Weights of a small sound classifier.
Training: muon at rate 0.0017, 4400 steps, batches of 64, held-out accuracy 76%.
Data: trained on acted Russian speech (Dusha), 26041 training examples, 10.8 epochs.
Rows from block 7 of a small sound classifier, named by matrix and row number. Each number is 500 + 40 x the weight over its row's rms, rounded and kept within 0 to 999. All counts start at 0. Numbers have three digits each.
After each channel's rows are labels from the 100 clips, of 14976, where the channel reaches its highest value: "responds to" is what is common among them. Only what is clearly more common there than usual is listed. The data: acted Russian speech (Dusha).
# c30: last pointwise conv (model.blocks.7.c3.0.weight, 192x192x1), inputs 128-191

c30.45:477461473485458486584477507527510502455553516490460504554517535515463473461475535590519452541467539497537556451485500465572451486512502530504448476513466481516502444470524512563490552425491514
responds to: emotion: positive; emotion: angry

c30.16:519553482414447513525578464530440508513494479446449493534498607485459484509477492465509542442440512464525484454519457450497529440452543527479449505486476462512549577497526415511455530467483482
responds to: emotion: neutral

c30.152:497518468554486494455487510511513474506467472494516549531502475497515442547503487577545591564413488539515457456404466454496502517527458525434507460563557590473499490499530523537503504479407492
responds to: emotion: angry

c30.14:564464483515483489573501554442475500492614437455476486503553491497540487467559513533492545478470463511438482504429520536518422417539460514551483567576520577477563440532503478565478518512531557
responds to: emotion: angry

c30.8:467522488538572529551516456570440465487490458500508430553574516465480471436463518498501489556449521479514466505473507510452470441507491525447530474508544526471527533490443494534479544538413520
responds to: emotion: sad

c30.148:477543508487504433550461527464481458443505481552514480574515655493492537548486483503516513534443486495487517528511574551464457411462463597534551523419545489509482523463406519485438520459555589
responds to: emotion: neutral

c30.7:493561524543507542480505516453491549521472493541524520469538517533489463478577471493447506489485499443546527512479503457484494499416439498455508559461463454530499511484510505499547496495463492
responds to: emotion: neutral

c30.23:615507463477578605516540436528434558532476500473515501466458575467505526500524484450494477445557404468440482550481507489535566516518590519544517504476568457481486448483556523527469490443505456
responds to: emotion: sad

c30.182:503446529524453489451455581487502464492505521479478496476470537486457530456514500478459517495503552484468469501535502578476492454479443612455475537550471452500559511489456477462496471535523504
responds to: emotion: sad

c30.24:471571515513463511534491480503571554503552553462478464582533534530468511535462403499551532495448497455473539552519514489524496459454539434475476508517509519523524496495457481554530560496498482
responds to: emotion: positive; emotion: angry

c30.6:547494523523641516534457495507506472543470468478439593489514448534461489468571514520503512494549530505498520489477510482518518511470481553482494507545524543494489511490527463425517522507504445
responds to: emotion: neutral

c30.133:531468503526516466477509530528556522484517528457460574525518548536505569470509545503576588508378551532531464519474489468504507449444408514454583512527586529519529599552534468508495447568541549
responds to: emotion: positive

c30.160:456413442454514483453491468528548463487585500589497494531429499562564530540451480525517530518475537478531474478501496531533536499489576561492487505546617511493465498571484475454488509551501541
responds to: emotion: angry

c30.162:487493461523447524546514440559492417505577494513572584549542518515485532556513569487513559498575471516535489494460558415506494508485565402465556543557559491478542518543439471541432503532528608
responds to: emotion: angry

c30.10:517448536506499457488565465450569529505404501517557514559542487516513553475516458555496517500547569504499544499482491538488422467504529528451520524529492498512463538492598470480523496467433505
responds to: emotion: angry

c30.18:474553506465461501498489479474548519493521530512521558535480531480479490502487522461554548518502524503428444464460443513445531454507510481467590552461513533527470528548533524517542585534485506
responds to: emotion: neutral

c30.171:461514478494495445443496482485520567540482523486480510458475485413531483442488542494506493497513524550446517503490538536490452454513518449438428491532538492526438503507460440545467483528490519
responds to: emotion: neutral

c30.174:496540518510575474521447550494480477545466453501515507452473540527514491529504513515511446477427534548473503471503482464455483559482503491466509547486555503439557451474505531437551426510498514
responds to: emotion: neutral

c30.153:502531440509485526522494522488491522518520543499491477530439527520493483446432513566514582523503574545528490501543498439503530532514501514468472462512505522434501553571464484584490553535501525
responds to: emotion: angry

c30.33:522586547456527482516517497517487450514514539461471505434488529510538475479497470489510541529473490549481467487582510508500420482514506513542531443502532532520473599561526463483520517510536522
responds to: emotion: positive; emotion: angry

c30.188:431465543510491384507510460525594514498548458497457540542516570500512496391451503514502486490551504491466526517493421547561495491509551549510512470455450467545447541533472506489526497542457508
responds to: emotion: positive

c30.165:559517473543532479487511427474499475556569514450554455500491467505544508506493478508393518416472460473471565510547564519474473559518449439532506506462540512512515438508528535462461525437498524
responds to: emotion: positive

c30.107:494548486481486455504548491501450499432451513555455538488499457481507596450488429489572498525482463490526549449557489455484560493523529439490567474507509571455437486456467471560514518487523475
responds to: emotion: positive

c30.177:457488531521468509506475567509487480544453493471533482447454506493423461460551496420554481622562509523487456490498546505466480504517531511492449591416435489518553534463577496467570571574502512
responds to: emotion: sad

c30.43:438544501446450556586509471519549516424509490503517510491482564426456552403474450552525493490479489471511489511513502461496469472577457485486546439537535510586529490494504514523489538482508496
responds to: emotion: positive