Weights of a small sound classifier: widths [192], trained on acted Russian speech (Dusha).
Rows from block 7 of a small sound classifier, named by matrix and row number. Each number is 128 + 32 x the weight over its row's rms, rounded and kept within 0 to 255. All counts start at 0. After the name is the row's rms in percent of the matrix's.
After each channel's rows are labels from the 100 clips, of 14976, where the channel reaches its highest value: "top examples" is what is common among them; "loudest band" is the band of the loudest frequency at the time of the peak. Only what is clearly more common there than usual is listed. The data: acted Russian speech (Dusha).
# c30: last pointwise conv (model.blocks.7.c3.0.weight, 192x192x1), inputs 64-127

c30.102 106 [ 42 105 135 140 110 126 140 166 122 136 144  96 150 162 158  93  97  89 144 102 172  77 121 147 112 113 121 149  96 106 146 198 127 147 143 123  79 130 115 148 106 141  60 101  68 148 134  82 104 113 137  50 124 194 142 153 172 129  89  79 115 145 133 113]
top examples: emotion: positive
loudest band: 500 to 1000 Hz

c30.57 092 [ 97 136 143 137 110 102 113 129 139  95  95 127 138 130 132 139 145 167 162 166  85 113  98  99 118 144 151 138 190 128  90  70  90  68 126 128 126 119 127 103 160 101 175 138 140 170 178 122 131 140 105  93 102 122 131 131  90 135 100 158 128 149 132 145]
top examples: emotion: neutral
loudest band: 4000 to 8000 Hz

c30.164 090 [143 122  79  69 189  94 132 145 124 161 131 102 115 107  84 124 156 143 161  73 119  79 214 125 149 119 114  97  85 154 163 106  87 146 161 123 103 103 156 108 154 115  67 113 143 162  97 127  97 174 175 144 132 142 140 151 155 110  98 130 138 165 142 156]
top examples: emotion: neutral
loudest band: 500 to 1000 Hz

c30.88 100 [106 168 118 164 156 147 118 120 147 227 163 110 137 123 110 142 100 132  65 126 103 202 166 139 168  95 104 103 199 131 121 115 101 129  93  91 128 177 148 137  95 120 142 152 171 143  73 139 139 152 101 159 194  97 161 112  71 118 171 118  67 123 147 151]
top examples: emotion: angry
loudest band: 4000 to 8000 Hz

c30.54 091 [150  77  95  98 127 134 199 122 156  89 133 133 202 155 149 129 166  99 122 146 106 141 122  74 106  80 149 128 159 108 105  82 119 100 181 134  90 111 161 137 101  98 147 169 120 101 128 130 184 106 148 131  78  81  97 119  95 133 139 103  59 134 118 125]
top examples: emotion: positive
loudest band: 500 to 1000 Hz

c30.35 102 [162 190 155 162 140 128 135  92 145 127  79 113 100 142  79 124 174 153 127 146 110 214 101 121  69  85 165 120  76 203 161 115  95 182 202 176 160 100 147 129  89 124 185 125  87 178 159 138 126 119 131 121 141 136 117  91 176  95  55 145 114 160 146 137]
top examples: emotion: positive
loudest band: 500 to 1000 Hz

c30.73 100 [157  99  94 107 141 130 117  86 177 140 169 163 179 128 132 150 101 191 165 138 108 204  90 191 160 140 102 135  95 170  73 117 100  95 157  92 111 173 191 125 197 134 120 121 127 178 119 164 184 118 176 150 128 156 150  97 122 117  71 150  85 126 146  94]
top examples: emotion: angry
loudest band: 500 to 1000 Hz

c30.108 099 [ 87 160 133 128  80 148 156 138 116  91 166 102 146 112 150 106 159  88 144 126 111 153 117 126 104  82 113 149 133  98 138 150  67 170  60 132 129  94 197 163 169  69 105 170  91 131  79 126  86 140 111 130 172 168 113 114 135 158 195 151  87 172 100  52]
top examples: emotion: positive
loudest band: 500 to 1000 Hz

c30.74 098 [ 61  92 177 152 180 139 104 125 137 117  92 132  69  72 116 161 148  94 175 136  91 141 131 158  74 105 119 177 120 126 111 198 123  63 136 101 101 129 153 177 157 138  90 125 110 124  98 143 116 156 121 139 105 143 138 117 105 166 113 108 193 165  91 137]
top examples: emotion: positive
loudest band: 500 to 1000 Hz

c30.130 113 [110 124 119 125 115 120  81 111 151 123 144 100 147 165 142 124  89 135 116 134 127 140 116 126 171  92 157 120 127  98 141 118 107 170 142 118 129  81 160 147 110 160 136 164 120 140  72 178 203 179 149 127 115 117 201 132 101 137  97 140 146 156 117 123]
top examples: emotion: angry
loudest band: 500 to 1000 Hz

c30.126 089 [135 156 148 153 160 160 119  89  97  94 140 182 177 134 129  81  99 194 104 106  70 111 159 103 141 127 100 107 140 160 111  97 106 149 126 124 205 130 139 155 127 124 167 127 179 175  75 137 124  99 130 133 147 122 127  99 117 138 118 107 135 121 117 112]
top examples: emotion: angry
loudest band: 4000 to 8000 Hz

c30.50 106 [ 92 106 153 128 147 172 186  49 166 175 130 145 138 187  92 169  84  88 138 144  55 228 160 117 127 155 120 134 150  83 116 137 133 106  54 162 151 121 151 163 165 174 136 115 131 106 115 110 107 153  65 115 126 111  92 166  83 125 158 106 135  65  91 187]
top examples: emotion: positive
loudest band: 500 to 1000 Hz