A small sound classifier, trained from scratch.
Model: 2.2M parameters, log mel input, arch ecapa_tdnn, norm groupnorm, depths [18], widths [192].
Training: muon at rate 0.0017, held-out accuracy 76%.
Data: 26041 training examples, 10.8 epochs.
Rows from block 8, named by matrix and row number. Each number is 500 + 50 x the weight over its row's rms, rounded and kept within 0 to 999. All counts start at 0. Numbers have three digits each. After the name is the row's rms in percent of the matrix's.
# mid20: scale 3 width-5 conv, dilation 4 (model.blocks.8.mid.2.0.weight, 48x48x5), inputs 12-23, a 5 kernel for each
mid20.0 099:603489437456376386465462568619535557509527600469502477466518496445469484451529453472463499472427440416473531547465477479514490451428461476521484452498524510515483485530492459412441
mid20.1 103:534457494535565493500384498487529484515484532554536480461377479471486540462521567466470535559527520532580491470426438552511488485643619586564587623502503407478523526506499447350501
mid20.2 104:453569583480489529559505537495443531530501444404512498412487406490482513487514505520509447551473499428517518441432513511430550511503427412509536390511552549470511465555458494490591
mid20.3 102:574512520489487496528424541503436525552468553510469483495505510524489468460604497408486517625488482418460475492488495571489492443418486429435480448459504481457488536514516503473489
mid20.4 098:443537524584558604556461456496521506505472429378554628591438430558464510491485487497445543472499520535528468514443436510549486550513565436624554516451520482518453479443516450514442
mid20.5 101:494415471541495534518477515436446485543519488626503542604478496487485680478602580594517510572556547502514516462504485460498514478462421577510509570545456515476495536478513487537517
mid20.6 098:514496521481384601554462504501448436475476499502392486526468444436502533406482539511450472545536553477446518522480510531386511524498554568481556482481509480458422395423497507447410
mid20.7 105:547480491409437486537564439483433463476466425449528552446458452452495601566453569542484492542591536499442496506482426451494476483432544532571468493585557447497486466468456457467342
mid20.8 096:567521576517544541551459555491449576476479454574469487451470476546509551450462505528455521458551514530589458470464543512550496468492619544443504580492423531496446554528485387525467
mid20.9 091:554478544560532474487531477548539492508565523602512448613482523459417502587481491493490544547441506515582530484474483489507469503524514542496490530592495438413533527507606506493427
mid20.10 101:625598530496489451498432503507437509464513511626604472540432454527508533581470472498532554596535456464419491462510450447499559485474553614443484473517505524423520496519546551333458
mid20.11 116:542506421473453538521459510495512516487539491553426443471541541521460457551436450514510518523504544546450427433437496460459485502503539581498539520572436474514515480486487562480518
mid20.12 090:647501527665602529505516453546476483494480452622439498436572453458525515543551506494490452564584514503510498461421473509509486451530605524515483428495481551464445483509499477446602
mid20.13 101:623600568463452508466542453487498451479449469498571542450529423424516493647483477561572512534551542531545551531533495410478443545627594518481539498504529564543564467545512512479446
mid20.14 101:527591541553473499491477450567533480433462407410509444508462492572635497527586489541459532550540551592587489503465469556522540535513450528532539479467498542514549390426466543551606
mid20.15 106:499448550538565606438502560467435497473535488487477393405485586541437486495508482511499501463531492541595422418497416542580470480451482539369455489493500530469475473502473424566639
mid20.16 092:429525523571612415353406477563557546451492513528557505463431556566531444496439527564505510547493427436531438499525480451575430514566553462406468437603519452468510554471466479440451
mid20.17 097:518556548592543443498546492491503478590510502494476521500421610566449529544473462518513552481528521463518463428475473459485583470483450492510462450425465482469451475531483538447602
mid20.18 094:677604497623530479450560539531423499505469508640669451475510459433480504470483496467533508593583549523572523522523484512509455510445534641555475414483587522488555538547588485518556
mid20.19 094:546663489521503513499559498496410463492507489468508525549496591560533423450580546519498508517510558567521535454517516490536546549462439506542529487473517486525515403500423448487547
mid20.20 092:424586439584585440500445533403480474518468508565532457580464492531495448570461514556556578528518452517517515475471428512382481524525491445520436623501419455547516549432462485408453
mid20.21 097:495506533528540420477491507415436511498480583390461453547572531509508427506504512541547484498471516593523458472484482500518514559482655511552589570661452482435483593464462520570484
mid20.22 106:585574596542590558493414441461532520517498547626620608583526430403385402410535521540516490661624591564545517534485497485609606528526506625592533525470520514498443434551516549536520
mid20.23 101:458559584596520544526472475423460490473456438544452501636513424572551618484525550485515528486573565499437507563480511557484492562515539460553457525551505485478508515475541499578541
mid20.24 112:544507486575532544455482566468536528494529483563532497515466559512521645509472498462492539494425550431424506539443494543412529455470462488505435615446460482514470463474571405595522
mid20.25 092:463396490442536444386465542531501531465505481480467593567597485515608577604496475399453425529533521513483505537483498474493549527512489476545602457459521517534430391484438516521621
mid20.26 102:397524576552484562524474496501567470493513474525534552514535546454493550532455494461461489413536477430455553574531506503503413490472475501484475557500426421438495478467611547546423
mid20.27 097:521513480445513469490493493493525517531477502538366493588504570406442423494490537466454450581512524487515437555469499530486451448468395490430461545502518445469448517542495456526449
mid20.28 107:517465580541511587549521506442484477491457513484555557456586516498658472522499472460476483448521531432476521500530553541563381454442508518455511433520452523467538567492429648549443
mid20.29 105:589500559538480511432471526511535513483565527714619584517502477502440524483559543476471491592527482513544525506486488507579517452509505562530579603477488528451470512640556496522478
mid20.30 108:548487482566488438428468555506497551572512444490461513586539413442597654555467487477529484470442570501485512489520546578467495457462484489437531501457333444495520519525485494532465
mid20.31 097:567592463462396517526486498574451477529471492640523444489503651601555496426482536527461493628559455393486502485568438436594484499492508522529419533454480459533482438499510418514371
mid20.32 096:576455475431525522430585464496454487515472436545499537498591565498437451400524449504487465571469458461516471481484434478447557461525516496402527466499407519503450472554479513553523
mid20.33 095:445513563500468544500472530475434518498501442494467507560453443457533457586419488439477449488464512555506446466474470468514506512476522365499559521469516479430475515516530420527473
mid20.34 101:491564512382532462540544470502461521533535498453510509512609499472591510550525485495480517509515460468542468501514567572521515551440508457468611395511452454429655559498435495438551
mid20.35 089:504503471513603586544523489434594480521478484404460404508557531490511498493443482545489449371538479548482438513531541480562509445475490526437477574520530487491516486453485524511549
mid20.36 101:420415426466446516455459539512508467486464499519437483450462457517521467457490491509486432556515438508502529527520468484534425521475471578484464566449459474477426445522502432394539
mid20.37 091:477565550498454574570488366461422468538490540470640490509517526438544469436456529532436519554571413444504566505508492483515545473519496494560486494460512478452468513612525502500566
mid20.38 114:484523564458387474458446498569457488497504517590550490441429518537506479405510505466443505493459474500396466569480477563491483501479447510446490436445530489460512509497506464482497
mid20.39 100:466482573462482475564469495522504467465516508470414432541544518516454428545451445507538518491501460450509506485579519626483500523512523501526520530569509499524510502424560571488431
mid20.40 097:447415495485502550489471446472573542489523547551625533400458580491490551526494429487474511362446528512459534485484435542473491453484531511494494452524441467573472525537512496520462
mid20.41 098:549498435464523538453453439456587474495489566503556534461512473557605580536433505532490429515565491461487494447491448492478452499530553540489518483507541437468538491418514468475519
mid20.42 090:446507510523452415486551467568524577537579546606466552456546585449595433541541538429465551477561509441502484487440532511558469443482591523477489479542495493475518574545506497522569
mid20.43 099:461507475427454572487442491547549463471475512587624484449397522534377494548501502525537473484500481479527534519561534482491539539566470500595504500474507486513582558562495525467482
mid20.44 098:452448441477484513536445463490493438521505542486489569639554429539521532501578553485444478538495468475532557525510433555461519485558462433497466565470601460516516485497569512465475
mid20.45 111:634566526505552536510442469483492513467473470485427549459474696541542532518516510495522530480447525443480514487446471541505505561607575522469530493550468479498505505572488444451508
mid20.46 103:496481434516544580524451497498586531495508460541534516487467575499523523435509494519478535414461462429577533507433510478466491453555498468399551514512486517495478548545570404411494
mid20.47 102:506539489520492552538402471525494473487506506413422478552501557558486482553485512459488501440436475577475459519531470505538497484560450355522458525566503422451525439448485428531513